Rows from block 9 of the audio encoder, named by matrix and row number. Rows with one number belong to one channel. Each number is 500 + 25 x the weight over its row's rms, rounded and kept within 0 to 999. All counts start at 0. Numbers have three digits each. After the name is the row's rms in percent of the matrix's.
# convs1: first pointwise conv (encoder.blocks.9.convs.1.weight, 240x240x1), inputs 120-239
# convs3: second pointwise conv (encoder.blocks.9.convs.3.weight, 240x240x1, transposed), outputs 120-239
convs1.81 076:520514425482541505467499564490452502487482487529529495459507452516471468478490503492510520475453486495527517475493515498498492522500505522500465484463527450460510457497529495483477506486489496536478493501501459485525443468534524499548469476479505483530533474475503504502502534501495491440480464528475533488478495470479500483484518510497515457517503509504459519
convs1.82 086:482494496524455485516470473508485508523507514472472454470472470497540517507506500490516462517505512515535518480484508528501482498501474513533538490462513526502469502516469528458490438468474500472550483459495514497465510498526463504468522491478522542496528501525471493502458500526454513492509520499516486525519483509506495524517505498489495539503435485523491503
convs1.83 100:555465485471484505463498550508534543510478505494455532503480533532529511537466470478524512477472481472503479459474509500503573508558475494517531494531472508483492495497511517497508468475485478488496466512483455488533490470496488485512509515499472455475471479506494458489514516485462488510513531511527522503548434506484467525503529542497446489533506461520536507
convs1.84 099:492534517482520534516505490499485510490469494519510533531518491490528484505471514439506481524531481482510501508495492476500449553488503537525517506437495471473520434509504553510499480500494483444512485564519529482490492465499443538528473501511521470497520480493468524450466497476511504471525518483530520479472472508506482544494512551517504505473507527519519459
convs1.85 106:503485475522447563488492464526509535488486464504470540475524529477494496503482496517487524493525533501488490486504500516480507558496534472510539465468488489467510478523545495497489490513500485524500490476486510484478463482531456483497464496512496483512519499505493511490513535511461500517474467527527548485495494534548537469483470477476462508485510514485486584
convs1.86 099:448504539501493547486536476482518507507496491499488489500470547537519553465500527506488483508525535527531499502539490481493475455461483485501506529488429494534474491487514467502460488515507483505512477502503521509485500530526468504460518483499496526538472568487516500510554519481579522507505524436480464441511503489499537522480485483523463489510515510492487486
convs1.87 089:506556541533523523527485506467451520473501491516506532516511492509497470511457457496535464513537485468489516487492489516500552509474486494497504522486494508464507512553491490488507500471521511490494521477496457506498481486498526508448461466497505495504461505509512513538537500524507483514479499495512466501464504483498489477538484490476494471460479503483505523
convs1.88 116:486495518505483453511505507527460544492482519477458490521440535483513537468452492478495491528488462479498459505469528485540452542453501516514522502478526494529542540487516512544525472508486588449535490508523473477476490496541526504473481473512503485509486529469467510504525516522512504514535509472557509555440494530526526475498496499524511476455511494501497466
convs1.89 081:519505454503465517489522533470492485485501504473500502481485478513515507468459490491551474555523535488524517444476506496530495490515505533509492593520470526551501490454518495461520495485535504483512494489484476481506479503496507505503545503437522495486477508502462540488517521475481536549518508514499460475490483492536526513475491497497495455517519468487499468
convs1.90 116:473515552528505538541503495487474540529511472532503523538545482476511467491499502508493501500477479508535485505500499493504520467463471477486490488512555516471485504528464472508493501538505512511539508475489515501501481486486503476519531523531485525475467514487489500534491458497495523527546504496500470506465417483505462486478538489524464514533520465537475474
convs1.91 115:521480504551534513527517510481491488501501458470516512505481509501469499553474520546438519494530458467475486503534511533509500499465528496485519508521540551461506515537486475508488523508527504486504490492513506490478484479491552458549540485495540491503475470519528483505530499474524514470494502494515478474540473492516453515518508483494466523478533480501494501
convs1.92 087:517526527473473443494547542509487491479527512496494529502519501515504484527511483429508494536495478529501498492477452515472499473517498527490526536518514537475499508503484512529509500557499491518456493466493493478493480492477480460484521521484511484480509494473475489534518513478461512457493489474527491511508435459481469492501521538505533492533497467511554473
convs1.93 113:509505491515496495486506519471546466588497519517487518492503478528518462525509474487525515477490457491482471473528514485430522490513500466515516501500539479481490513450503492478488530489478476473537476505516495500504544491496490507517529516497511488514529522513521516488443505504508496502515522472515509505511512506500511526496499514490504499475492481522500501
convs1.94 090:503503509497495518515475518540491505472573504516460541501493484511482557479463488489481536503510505509507483529518510509465569490516500503508493509488521486500509495544501490522521579552484485489470494533482494486483499509491492556492537461438515505528477485533514447513505523472494505517490488552542506499499509494502501466417496523516495491516539503474505496
convs1.95 075:464488516542503484474491473484516473511517529481495518487498505539493517468546514428495534508475495523497478482510515492510522524527510498482478497485453558505481490491463488527474505501485511460518513502474535506488528452543499499507521502487516556460534545476480425498506497512521519506513544497525434554513519503514536531554505501498526461506514474524524483
convs1.96 125:486478488421471510510484503495479516505495557499523528482456476527491485502492511506516540473464484537481501482496503497516450453529495519506493471475524465498512531510485474495499506485491491426510501503510498487487542524517534482496515500520478524493467509478501511491504470482514505463465570495477487464510454539483522466489507513482507482472502534479492453
convs1.97 087:468491518469544493519469518430511493521525489485501511522481510513493567442529500533547448506491487506476508506387518532481500517469539510499521485467490491481492479492497538502501478526485511488480469479511504479496471508498508469496508521519494477528468507511546480500525491500512537486498504507523483477481511508509521531490503472526507524492504476468515583
convs1.98 089:554491504498466504487549478539502463515489499494542474457511502480470415533469486494482506512497473554521528528559505494470522538498494485507480560560487500539528505530504486480485493477506489507498481493484510463461500489493513450490495518504483446472583482531493462511554518476542494571469518481492501512516508528490505519503515514504463507517551486488536526
convs1.99 099:469506480555505525529470507465466488495481462486529532509515538468467484509507498466488497466480511510553489500510514509493527556487481536528499501476472515543486500498437530521528462518453512528495527498486517508536507510495562498524498452493534539493537490483478535550491485486498477479477487549523506500482509536501498492492472508466480488480500547510532513
convs1.100 110:524480462505524491494487534464487495485525537498480444489507509500504581515511505557519472485496480472503438460514532495482458549460508492520488501511556507480507505506520517506503503483527503459493533512492507508535488547466482482511490459469480487511474495431505495491505489495482500506485485532487467486511517502504508484481505529527475475504521525524490507
convs1.101 150:503507535537534460475528522514502520485498508510500519486417492452499502544481484416490504528479489493468525504494485530501430479511507518467494499533536499458477559484548551508486500437512509482492492494517526482574444481469452517481481480558528476495477497476475461541509530495508518513480517507513539515513542495473480502455491504504509497500511516514525515
convs1.102 089:556484505484469486477444463516520517508484509498532528483515494524497570514539483523514524460531477527483474455501498496489467506483531468512527436467510482502483472542480474486488553510510474481510487495502485488509514498505489473527471490517470509523518482514489487519508471486472496527510509526478482491480529517482504526476495481467474511520521529538534525
convs1.103 099:505505482488479454506518471508500523509505455548468497506514488470511445516506461511548531503526517484513490526491492488472525491558495492465506537458502521493503513467427472504515482453460474569500468462526505520510500507478473490491512472494539525517484489514530505494499520519480484464457501466470486535478496563492414498533518439518494528440514503486561470
convs1.104 120:512560494399464511508525485540497480497532496495495480471493493480516519516532529469447494520489493515461505486524510489527472416507502526534475490465482521455497514471498493505515483499521465532497486499502531526457505500463470539506464490490487461519486483512500516514513530528517510493497503487477484503504468467363507492531525485532497528490497531494501506
convs1.105 100:510509510519491494524512502501454458510492429500502487473521500500498505544506482480497512501527469507491493544556492516506462489468509512512504456526534538453475468484511444482473466486508466507483554498477505505522536487516544504540505529448482539491471478495479513495432472497503496506475506514502543495476474527496532506522479474531488472495476472523458526
convs1.106 092:507501504548479494524539510502498472466515499497476472502466520492427487482493508541479513500489534502504504484439546488521522441497527520546555474510469483507528468484496536506487516502527564531507521465475448473523508510503512512496490511487492467529532498500496477495445529519532489495515422521462480431522475492522543525502504509482522494492534467482525527
convs1.107 092:527513462503506456525509497491472527501495497510520448511500518533428458508548505509516474457541564448509488475497497473490501513476471498498478535450498544509478518530523513485484559500489469531549478509511499457476471478532525507490476500485533515493470512498489496510487486488459494483483513443493488522492502519504485500489433525503473490544495459478503505
convs1.108 089:453493525504543532521485504490484498553490474513518526514486498526457491489533496554477530501517512458505521494554495524469460527501513510517535489584501478480518518503499517482535506477477508472514514514515471505505494489518460518501500479559472498493474502520508481509476496525488514407477472526482492536462507506502502488438514507479495464492511503488498480
convs1.109 084:504483486548466484508468505517500528480465517468456506508505451510548450511505494504466556507535482487485468510545509509538492502480491523488482548481533524553500498538479513490511506492500525494500507492496523451509497493537489493511531523487463503509503478497473487538476516502506518512499530533527511473497493484498481505555496503474499489517510484502523523
convs1.110 083:536494458486496536476483491484518504505483519492520505499504478515484504482489540465478491500533451510509482527490502523480554466452497535456478507455453492492492458509452574469531512531506469491494499460480455486525509518517492530500549509456502488508492565485501513472502500503505478497474474502500504516454518492504479478522519526478512495475501551550509518
convs1.111 082:518495463516512511511550459499516505480510568509466486519527502493493437509507531499500504533538524481498502501499489533485462496515505543485521477457452518508493507510501487520525492532511470489452520503449484500498474481517475468477521486610533487459471525480519459494506522501520529481503493459547485492501504505503486511541508491524529500492493532504500481
convs1.112 096:504505513518535537505547510504495474503509545506563509489493516520470497488510489481516517511493472554497503443511511514518493515524528553504458513489512487513526493490569517484501501485540451507500481492489504490496523514462547460543569514482476469485474455527485510572499501499524539493488478464508458515490511497502490484538462496510501470463467486479522466
convs1.113 105:475510537533530470480482511570523470502486521504523525480509496509503497500499531506485505501487513481511501519524514494479430504511514515501502490487516534476510526524497520492504485560516539480503485492500553462552461475451511468486492469513491548495471451456521492510491467508527491510468538525531462484520460497523453500508517521507533522481505496505484457
convs1.114 137:459526563558497564513502498520485511491529501513473519476519492520500501493553455499506530518495499511480510497519495463455530479505468515479484450522517543481489492517526533495507491466515505515445518528500501535491460496476498491511478496466521501489454491519492516519514509477486507490503477511488494500501515512509546479499488466482502496518492523481530503
convs1.115 124:485498499463531478519514478511503527511524475474505472487532524542499514513467500504500452499460530503508516514493487531484451519508477562519453514474523502501483483554520504486503503503499495481535510507508490521473503518498466516502496485493450497480516541474522508488530504489471495493514463541520475450523466473538518469467502512534525524513502478555519471
convs1.116 097:504494528497497477517494469547517462501528543470453519500508537463529507474453502510507536491493473514470522475486491490523470527528513484508536472526452492499511504528514481465488477497520492492534479531487507530520526500479522499489500521525503519497535452506517451456536503522490508511507524475523500530517516538517505466506477463543522486527512491540495507
convs1.117 104:499530517493488513517552523512477533502505484492496503440541521478512512521542495450454494466489578452505497510527511546540500506546505505529509501486557479522494489489479531481493490466476503496487471514529499527530502542503481472470504471490490498471476488489496530490511457501519510522490502538481509478503471525501498499496496482484484494510493446572497560
convs1.118 087:541510506514512531542526505492489475497473511514540506525483494514523501531569514516468525495588493510503471500524483549536506486529496513496498500456515475494494518518499477519493509480542507528487499509488503475503503510532465498500561477529494481475478499489506478514494478481505476497514510481465502510478481488511503551516501527514509550515547507497515515
convs1.119 092:535502502507506492516497519511466474470513516504468481493508521487503467528456484487498538527537511519479523494470506523488514502512524510498494512456532525539502547496537498462473486521540517510485485479454453517479485533503478483490456499468502490503444484515473498493496508467541517555468513496540545563511506519474516531567503538494547484504496498488524512
convs1.120 097:503475515503507493451446515526548515511528511521552490545470499532508495445475483506510515547517478471483514498516533474470540503466471520483493475469486542491485537521524481490504495499501483481506502491514483489496532500565507535505491496511492469519499465515534469455490496522475493482453514512483501555496501507547502505518490486498450507525516542533496508
convs1.121 131:518534512467469480497507449466503522509537455473517492500512505519487522485487511573524541480492477513503520483483495476491575525450508535521518504534545508494529491498542524475513519538512478447514500489511495491453514500495494512473518474482480508481487499494466533541526554490503526503479456459506515490469495520519509501498509492511495540470512463469500430
convs1.122 123:451508500514528508538543519490502468510478505497548507482555504492480506499550516553482531515446472499507489531517490487460524468472500516509512514499539461478513485498527505523516493514495490518495482491479529499563534478508542511495550429523484526505506496512477518465535483489481509510515508516482506431511498510471478472532489481507544477515509494493527558
convs1.123 079:491496510517551471491498509501478487494537535501543522486488475524511423571490501484533555476523473464459521537547518452519501498498457512488497551507513469510524472474498455519530472517487529503453457515477468513463499467522495500494515538542498517516488533521479530511462510496496499477503535480500531509484501481442490471542482499494480511506515487512526496
convs1.124 124:498484487471480476546486546559525549501471479481521488469465492486517492484513483507537499511491467492482496498488513467514522524500457483505522542476593533507489530513522514499500504509537563453476526468504508529514457482496531467465480522458518490494472484519533527512479500473499493500493481543499491533443524512498528504459494486448503495526459500506457451
convs1.125 087:459531477534504485499470533526503509493513491503495542517522528512492441484509482466506512501534486501519481488556491498465500548503510504479465441484476516489507514498500503482485514563530517532540522505482532524511551487477518491504540457522473521507516520500503450508530502512519510420503497488515453521492494480473475476485482466533475558486501501501464490
convs1.126 083:495497483486500478470519489469517513544538477541516512534520499508501496464470500481483527506478513484505488453516527498512529478466503529490468474479571500457487525512524499523458473524518483488556498594530500510479469469542489495485515476535468482544529523480522539496499477493480490503508461473543517533500489473496505479494528494514461466460481483505499463
convs1.127 081:501522530493478511504481481482482512456511515519506439491496511503476488522491459529471470526534500527482522491483485493535462480444506500494486520473505452533518496504528497533491477478477485491463487526492531486517504501531495508515526514472484529474553514539447518493456512513499477501484500477497506497474518498512520462514528449467485496518461493497484492
convs1.128 099:559528472451494507514471536461495510510539470446495504495533548530527495529493503508467468494541475490484539540425500527511538470488505500485522479522491484476502533511518505530486490501506476470488513469492485502454520503516519497502501481502537494493496503497483535558445479496522458505515484498456494489522421477474488526475497460511497502486490458524544474
convs1.129 098:524509499484503476487501500488509493461524530485476539513452470492510473528490500503517467494495512504492497483474480497521510554526499528529482512486536447502543457449541536500519484482513534454521503523484507499499507508504488460494527517497528529447466543545503515493531500485503495500503466523518502508465446515510477494511497502559514557512492506483474522
convs1.130 091:508514537479498482488547518531535496514470475496528507509457486488511496471511502510540478510463545494511521468490504483494445488483524502473518529509507490475524497521486487498488494452512494509484529518489483474460520498517510493485468534510493496470502462483512525502525462500538564516498476513494526483502526494492531500498493514530455501495476469535451466
convs1.131 086:496506481481461550518485450604483509486459523479470482480521481515521473509470494515487489523496472505447491500545509518556493459511493523488529500513525506460518509475535497450495518490522498489500510503487512501503465483494535449532454475501484505513512472496477509472535477494472520480494478467492492537528485562515513518515472515544513523481486455503478479
convs1.132 112:516547510496512528515452497474478479472495476460473533513542517488502536541509515510513515483470490456510477522517524465531472434503487499484504488528519487478512531503505512502473505494474504526529499479467498507483472508525549518526435454503490488465518506416467446485525500510504501503487528491462507526465483529568496523488487525509477482501490486480511550
convs1.133 080:497490488419501532521477505500493465513537542497607496523516490527487534458501541554554491483511526503509521515514518519520519534468514549493487498506484499486466509491481449475498494491483502517524493447524502510501493544486512502495527460487513501463498496505496531484501530522515513460488519456495473485498521472500493505510466471475512499502522502486444495
convs1.134 092:523514485444473563490458473429479501488510565463493498518516512548514468497475508531489463500495484454511531475504515520509476471530516464493501532512509502512504533471504489521492519565522510522503528463484501483481463472511465516514472502507516479490497481547500528521480489499487497500474502483527541467514578481514479521483538447479524491502527514518516492
convs1.135 071:496487457485479465536510487514509484461459465536508512514500503540485546455487505484491507496524475516534521486514507524550458510510525513517493469482423536467505435470474483463490426508511501524469464502496474505502492518513520482541546534548497491515495491486475498524529463526503486494527513460459483463457512488497516522485504469540456492516461505480492503
convs1.136 110:487491487522451508495467499503533425473520446508493522485514515511514524505496494519547471516496543528493475507475528502471507505502476505500455484530469437500507483468468487510521493540474523515481503509519491460520538492530477527465536513476501483524486494481483522488500484498534495520492532547483495501495438508507531505537461510459546514534481534509479454
convs3.81 084:486497503483513569487546522462514473515533530511473503512476524489522518515492505491459502513481535501464479563464539471507488547451487514502500491529544459511514495493497503496494489504506492491462514482489473512448471477499522519508529515490479507506511470510469513463506512526473504486461474529494524523488505524492526544521456529476500536480458518514481492
convs3.82 090:520537500479528462507490503520501537528525503477494503525523508530485479518516513493496479484475500484505511542529517517507447443520503488490486506457476492511509470479479490457528494491561518486543497498535457520525484495500480493564583540493499511515489451526442488483481486515489463516523448567510481454488505477492505562524474542452502491490489485493501512
convs3.83 085:520484511524486468480460554539458476500492467491506483478478506513498465499483519457479565481515521499504510568530469508530474503494530464512492495478534512515499512486501507489501481524472469495527523511520493492540504483508529488500469519524494519446530445502501514493476472541522507504454538509507549481477497500490486506500478464544476500513528483511472497
convs3.84 110:521488519518479483489463500492500483474520546491535501469481500540464516490520477492459498471500539474487508524447485462504449491492484500500535502484498486502505471477474486543545480538509510486484534494472489479475469496503497543500546478488473503503507486510501474517481510522507476495474486481529517480497493512496470527484525504522512569508510456532515451
convs3.85 108:487507492507475480504497531475514463493475483529482470496492515514505484530508516458473466511492540529525487455502460531494480519512506484486494501523491494550516498546451469510492518485502499515495491486487481537512491565485523496531551459516551514483507491502480502548551480548452481452455534494478522475489474503487495548489528521463536553463503506507513496
convs3.86 102:499512488499497484466494502484512490526510489448465505477482461514489542519515561470531482474494540486480537503501490511508497498530453518495518523464498495511504474508521503537482512464528549504470488528474531514446477512540505511462484489498510508471483521481518519456515495540501457483505487518505513488500487522515432504492488497517497516506510493461503496
convs3.87 095:505482491515479483509498532523509473534482521487505487538518485502480473483460480548482476501499530476520521511484514446500525495507502532482511488533509484497490527440496488508520509478474540523439501562504530511517486533494555505522420506458520489487477520456520490519487482459488475525528515525478497482478526507487534541493492491523540481464544469467509506
convs3.88 106:509541497514529536469501487524464493486534471507505454496512494472502471481495458510517447521508504507499505459518505500529447438511531512527477446464499500535482462477530482562478520452441507498473495490502437500495529502519472492493470498472474531464508482486503483475515493496487486482496478519536496462519430491515535489507487537501514468554503488503494553
convs3.89 095:494480478445488456522462479485495498501467486496516522475518478477483450471502514507494502468516473483503474492501491521531477510483478474523484476505504507528519493481525479449468485477498454469517483532524465523475471532479454493479494467539493493504469471478482482511543511556455471517492519511484485563496524484498499499497493474563502499495483473473502533
convs3.90 125:454488522488505502518505517466518476522500451520451496491482509531536495510495504541513519500516484536477512514497448530497514430496508510447465467483499477510522511494499481527512504491475500497486523474492470513505502470554451557501469509511464505474532518513522480483513496506528487548476511540506476499505484504522497505520494520496507490516512505509478495
convs3.91 107:487482517539535529528486477512529501494496507500471482484499536483505506470521503559534481493510474525528495522497487469583500501528498542521523506489517525507512489519504513518514488565454484500496498540471444504515473440514450536494519489516470442489491487504514477458492499503504511454527453493505490488480523533508513528459516474470510475463471502501524493
convs3.92 086:528545462519522483474482504452488511487516475511476557517460488488499525490488503506490498501534556513477447501489540512493437510441480487511543500521510548487506505484511490528504516502506475462534481494492545456507496505465475525510506542462504511536485489468462559483506525524504517462514448530506507543493508503507501512498513539504494486474550481533444497
convs3.93 110:474507509527484499509492496479524513563489513481462485516518521496458487521459459506517519494479451464478503505462496496512478481505479529516517514519447509465482458519433493531534508519481516498520528495483468460519558481490536529533530490525515481518510522467494534487509511449489505496469497483473497507519490490478503533497529548513486450483544470524536496
convs3.94 090:525506516465428495499547441465541480490497500499482514519490511504481558535498524490534517511497487533514510497531520465515477540498495534528520466531500554541542463519498511502475535525535524512529538525439481514515521510520482513494547526477562487499516473518488542487471491517527524475515459511475524496532518526525548513445515482530527502515460510507458537
convs3.95 081:487498477473466524532514505525462492494480539541467451500514475483485503496503508489466495519555478519494509468494474468494525517510473510560486475547497516501519497455519518488460502519516475436505475471470527501513498473515492507485477455540510500458489553526528496471513475474486504523489522513509464495499492522492472478528508519444496556520468491514476516
convs3.96 113:468505456432471513446451579517509515519508490498493493558524436534536506530472479513484496496466506499478523541512498532498501480477513506521481495492522492529520484506539513471538495497514508530516503537500495517454512462491492535488522487487505535469462495479476499507498483503515489540479495520491463498517500495498498521532508459507497479524472502490471538
convs3.97 108:481506484504526488552505491551477507485471443501499484473549540517473511479520491509500509521502463552510565457415513469544524545539487495484467521540480453480527481482522489495509466531482515470524496474479501520520491487495514489517463489520496502494555494487512519475504483533510483483531494499478481515491486508500513488500492513505490488506532498508540506
convs3.98 103:490460472478505506508489509514497532479529475483485504488458501503508573509518494547497536500531502535508481484441530511471521507528494472473483480474513525543503485480513488482508496505498481515498539514494524495486509484492496502473490518542464526575519536497481543496465498493529483525477477504487558510506504479476486481505467456504529526465469490486513525
convs3.99 100:526488499520491537471544501467497502480555546515465466505509448505522511511487475461476519530538517484500504490474526501476445527503476505491446500503539464460477514515510519474520481466474540483499532488547515499505485476504521495498477500493454546489537480513521521512517510505502489521534503484464484471487501479486488510534547522485514495490501543529527464
convs3.100 103:521478470486535471526495503515547473511492485514486516491505520480466515492502479482476481495519483490520537457502513494511457458507477489464522572516487496492496436486532478495499477509487494522490491478488556480504503497482503507515508470528480488529483465474488465491497511571501500514475498509510477514489485514498519517497496503466524453515497487503459459
convs3.101 123:482506508536544461515500471533502500529512475497531505451458496525537474464496497510465498528467514458451539523491488548479526459481501462496441469470509530517500504514535503492539503497487490475451502511497475502537492479490545511454513516518523535505530520495472516478528527490496532464494501514497501484483545535472557484537503472527533480533449528534523513
convs3.102 098:502529486504475503467536502521540504442522501525505462503504497510489508501485492486507514536492498460532497488514481489475462485518495527553477502463466450502495451522491526486507491511516489491508488502506531467469531479491563524550507517511430470512473445490512473494495519508483493486468530553496492464475481450516491518499528480514477513514503511517528502
convs3.103 095:497527528487466473514495463482518485473504485521443513495495497486514455520520507524472475534488450497541546506477513533522481518468528480497515489503507461444536488470533486479507499469489477484541475486529494528487498516535534523503475534438465477473506541530525508489555502462509441510509476491531468468503519521486522495474509506500515519497472518509494475
convs3.104 110:521511543476524495505476538469493510494497505486502473505538505468548514516494486529509523474475485473491454512519502492526473543504469463551517518497506524493488494443472508477468478526535494475472506462540477470448477510515523521505461508498481538461514490464492467469496548438508494520484532503485489476455545484512521495514505502524508452499478525505524515
convs3.105 102:503511466505502458448487470538469490487512471511494519500511508517511537533491543464480523488527499508486512542467537462480491524502533494448485500476510504555512449526504499456506498503560488474517505473477483534507462521459470505505477515497483521510467502510543558496500518540458535500530491511485528541510512514513487506469488498479512471519503497508491532
convs3.106 100:498520557493475497472510505483475475510494540534511490484495506498503461500456504499530480468516447508523515498464511500499475545497545495470501492496476472562514507433490480520486435482479493525500522459485480520512535490486505517456469542493476454525497469471511525513520512532504492512535527556454522509507527523485505514494534513465456519520509481487547502
convs3.107 099:458463492497489473475530488527456467488510490523501527483523488480492496517487522481479519449518514482559472529503543504498506492524497513478465469466510489508486533502462486526491489476487480534480475510468504498489471498483516469483459484505500524542444523517489513458504528451471502522456501475492501502462492564529544499494514542498475502526519515514467510
convs3.108 097:466482470493552509501484463474504506506520511492473482502504503520545472489533486524524522532451519510503500500495468478532526484528503533474466431478497485530489459483534467475467512510514532476513568522513490485491469501472470457476492497563503488514470527496497508461500481509534484532535467505510477489535492510490502509448456535546511470477470502493479498
convs3.109 104:479520491537526501502523494540490481499520477497522530518525517470511551452432501496511545456495471501479503502446505467511482546499535466484533509479516474500504453499491560528446512516507481472492511488506479446524495516511542470480491492525479500528536563507503503465505502458509469504458493506521485484494434506519466484481479463518472532510514427491491493
convs3.110 083:497492510485533484510520519466465530514487548475512466454503465472478510494518484479511488549512456477513488536499505491494530459506490515552501497484482513506465479456502542501483508461520535513476468466465467512479514450547507471524526474503510482524471505527467519520494520493476482539510530485514558496516484526509486498466492540494490473550491530497463498
convs3.111 107:466482461476474529497479504506481525515505457513513479492494495503492408445507502490482517476505456534438492489479517483490521460496468486505522490502516442470503522502496519483475521562525468467558465530503509497467516490510499462482459465543511525468537478512500510493513486517490498503499515483508540475520462493542495505529468470480509510504537464503474526
convs3.112 094:529471511501517504526515456492527441498473481525474512519483484508487477489514500513536524513512505478485480511502503490498508508526488470512525523511486476489491517460519485527559516509547496508511504456526496516518502440479480499508502513502526530555515515533512530438496456495473442503515464502487509472502519501505489459570499486481516536545464511468505508
convs3.113 097:505515465482479484462522549482468500491470482479520508533460523486529483505478505507518449494551523491462513470455516523494493512480484525498482482509484537510511518494523504502494495509450549539466476470518535466437461483505492472478529517484484485523468439526525491514485539456461495491470474516484530500518532495524497471462515509506488511504510549526510479
convs3.114 121:510512533494502549544484481565470498514535500454511492522469535534533499535486475507477519506518487536503548474477488561526526492488522494476520493482498514483485486495470501522499548513512512536489484505498470525562514490516533481526497529548509488488484571484495536498427519503464490462480487464463491467482521530490552496478507483480514491510513543511502504
convs3.115 118:496488526482468512527493523516480467512513497508549506552499496537483550518519487538519483498510554491522534514506454526544503484556490476485468498527470487504476522524502461515494508465489495537547519493507503505493526532527467533533467499539512493486449493499495464550461535493482499472477521513505439477503455529512534492524522490490487529485543493502468487
convs3.116 089:469540519495507472497455486544477495508480545501491497515547500468532514513479526525495510519486523522503508534494502490500490495501462484517472526481559514505494522485519528439472494526506497507508466499494454459535492488529529513491491508516505485515482489483486498471530494530502518492500527428475526499500499539487490531540518468506511562511508500485532472
convs3.117 108:457514478519488461508493530522491483511469507529501553512547532508555488505475488506429492524480511481471481452484520459525535468485488489508537537510504513512509540465560533487503536542478479520504465534473500542501476499514505500503531493506466511544483550491526496473486452487519491518507530526494467482502494496481482515500484519498559487544506461498495499
convs3.118 101:510552479469502497471533501523488503542482523529501515489504531513492483507477531508497493490489472479471523506486506513526484515525468476517487484526532540531449514439533490498482484521524517522499491487559503503436501510488504531506532443503482451491548424502480537502480479429512494505469517515464518517511490517507495472477471506522493502517502503534484494
convs3.119 105:502480494524495511490504484489488488494497524458500460505494500524532545511535480474507524536531474496489476462509529510510551485539497512513496539501512519544488431519479489459477497456496494510530514524483513461493450477527495522491449460517515504547481532531515431509505488451495459558516490516516529497511463482583494527453499449531506537509503477497494526
convs3.120 109:501529517487458487512488510500539463492458475490543447497524508524513501487524514501493503529497499519489517507489481493521478513531462545459484509516489486478463540543509495458538489519500460487496498561438510518471485457530492512506454509458501488507516507497479519509481510469479476415509510498488510478479476510521523523451516472505472491480490519480489470
convs3.121 120:473510498498535512493510539521494456490524516477493515473520541504504485505517527522530513506494504514528478462512474488486514521498446509492558510520545473445518490498503474477507487492532490505407518498457514496477500479532527497478487473525515496488498472463485511541483486483493515527531520491475504481487494536492462500493534493515426516450527486529496474
convs3.122 118:493501502506532497487495495496471515500486489513444431501470515521486500541495479472495506484462510496481501448469493490503499529484543496475516507499501517545498502482524512509454485536532496499532523505502526542499539484516504480482481518481512485476523495547479442540540459412519581504507528484495469474512505519466505500464483490506493442554514502516490491
convs3.123 087:493482510508539513517483505481495545507511506512499515545510456490484462462523514497475498493475505475478462482512474479519499518480516504510475504494497477528497519455544532463505487487475483509485555489512498495492527492488472485452498512514524543471446452497508497484503504574518485487504492495498517500507500491459498537510497527487527488505492489476482518
convs3.124 112:513494521543534495502483490457507489463497523524540521509520498464470493466468542530514483509525480488490464507494505460486486452469534482522537466528489496461509519548492529497543501526510507496490528474485521505496510496471498468513525449496506489488519513520483491510458497500487468485529505517502508516554508463480514541497507562451494493508489495542500467
convs3.125 100:526547509471499500469506477554498483489460476489487500536493458503481536477470510478506519496545496466506517521540505518500460516523485461531466538503461495489505516473506505479515468524542474515496511488494471508531511511512528499505561494516509503485523551499505512522484486497492503445456525488515504506515526500486489499503564466470419444522478495505504510
convs3.126 090:462476480506524528488495465512522493505474531515530511507483535521517552525553477511459480568511536543537476497499505479497494515503477493504510499506472479508499524549478501497505500522530460502500482517527527488500529471475512506482498517498502530441538487506494519521460522470476477492490511490484487475489514496531496501459540467495448540467472449492502507
convs3.127 082:466480502488507486459505524513489498486475521470511525505474490519460523481534506512486521487511495503526497524487492477479495556537491485481478481499487548475501537560469500482506489487496463494455495482462488529503528522517551510510548504537464528499489473500489521474534518486491468522509480501482512464484559551519501539503498519505510500537485547511478482
convs3.128 097:458516537478484498465505531469513490495527479540520497524514480508509497542533474518508506493546545505486424487521476499481507510490454515503465503489536497493479560491504495533505525551509495503490531508520501474484468501496467484463483496506464485447488550497487528500465478472519486547504505513452445501496550521494467554491514528489495526492506459512509498
convs3.129 103:464489535500522488476526530500482528476481494514544458519466498497487465526505489491534490519451498453500483510505487523488545510528518497478475473496538550472521482550439511516514544448498501487563445515495501494499477476487473450495471507484510493538541558547477494540500491507477473501518528488510501506522523531525477517471504505547483505497513485518508533
convs3.130 093:467481508484516476499490566500546511486550477490505499461489479506457480481523519509502539520529512484507510485511475526531477491540508509529499525557546458503483507488550495477497485517483530441473543512530499520495543483486509502480472513518500522482468474493481494519460469520504486493520479527489514511457506490517463482488504504474519474553493519510473512
convs3.131 092:511491516492514526479518455578534496501529497479512446515479502486489515486531507518427544473507470500473486516454527535507460520509517528492482496510468470464502446538521506458521494470538496552478533501484494534478514523482565472532495498509472533480493488492514498503476490452482518500529475512512478501506467498537481487490511447481521506529494503509521498
convs3.132 109:512488459491521502522501473488529509511539498504530485487500527494498465516537513475546489501503497476488479525490525534489507523532509531504491528498482510480548523479487500495501521502504498460483522509543473535466467508509487506511490501475494509511494474563513481521566530535474482515528504506519493488507522487468547475536549489506490484505452496481461450
convs3.133 090:492481514470507487495549514530495447488492448497496492454484491457471489501503530466466486495457473486450500527518483483519497484509467463489454505519471510506469429482491494489483579522445530489544510488509505500478491509478493480497505484525543495506485449489479517473540481481509533464516475456512516496485523511501484513495509545494504515520505486518498502
convs3.134 085:493552519518459499527527509517476487518470530487481515515516474498479509537507472476523514475528468514538476486521507546520514531470513515464441523451554524517527498474506509497484483457463513531508512474458558505553465436504507503475486538455513508538501555503496506523501495507477489460485474518496509498487517495539496493503507435491532506495484503516519513
convs3.135 086:488533517492512512508443488504516478492505546471516491503487532488557491498477531459523467482497491548493508502506525437520502503514520506496497462464475511549523492477516493454534514457461488487480501540474540549488513500526482489451478493502498512533512513494510531536472541525502492499515511494520476532537483494497517513482511476480493454494462504487503517
convs3.136 120:487514533504512528496449503516505456513526526501521474526532536536495495499477508518517517465502543472491484543514469545495521516504490523516468472537423486522513526512486515509515480481490501513464513540492502484482488495530558482501522468483487509524478501535493483513506556520509531541451516538476482490465552485443500514506438496487490535507488575449494515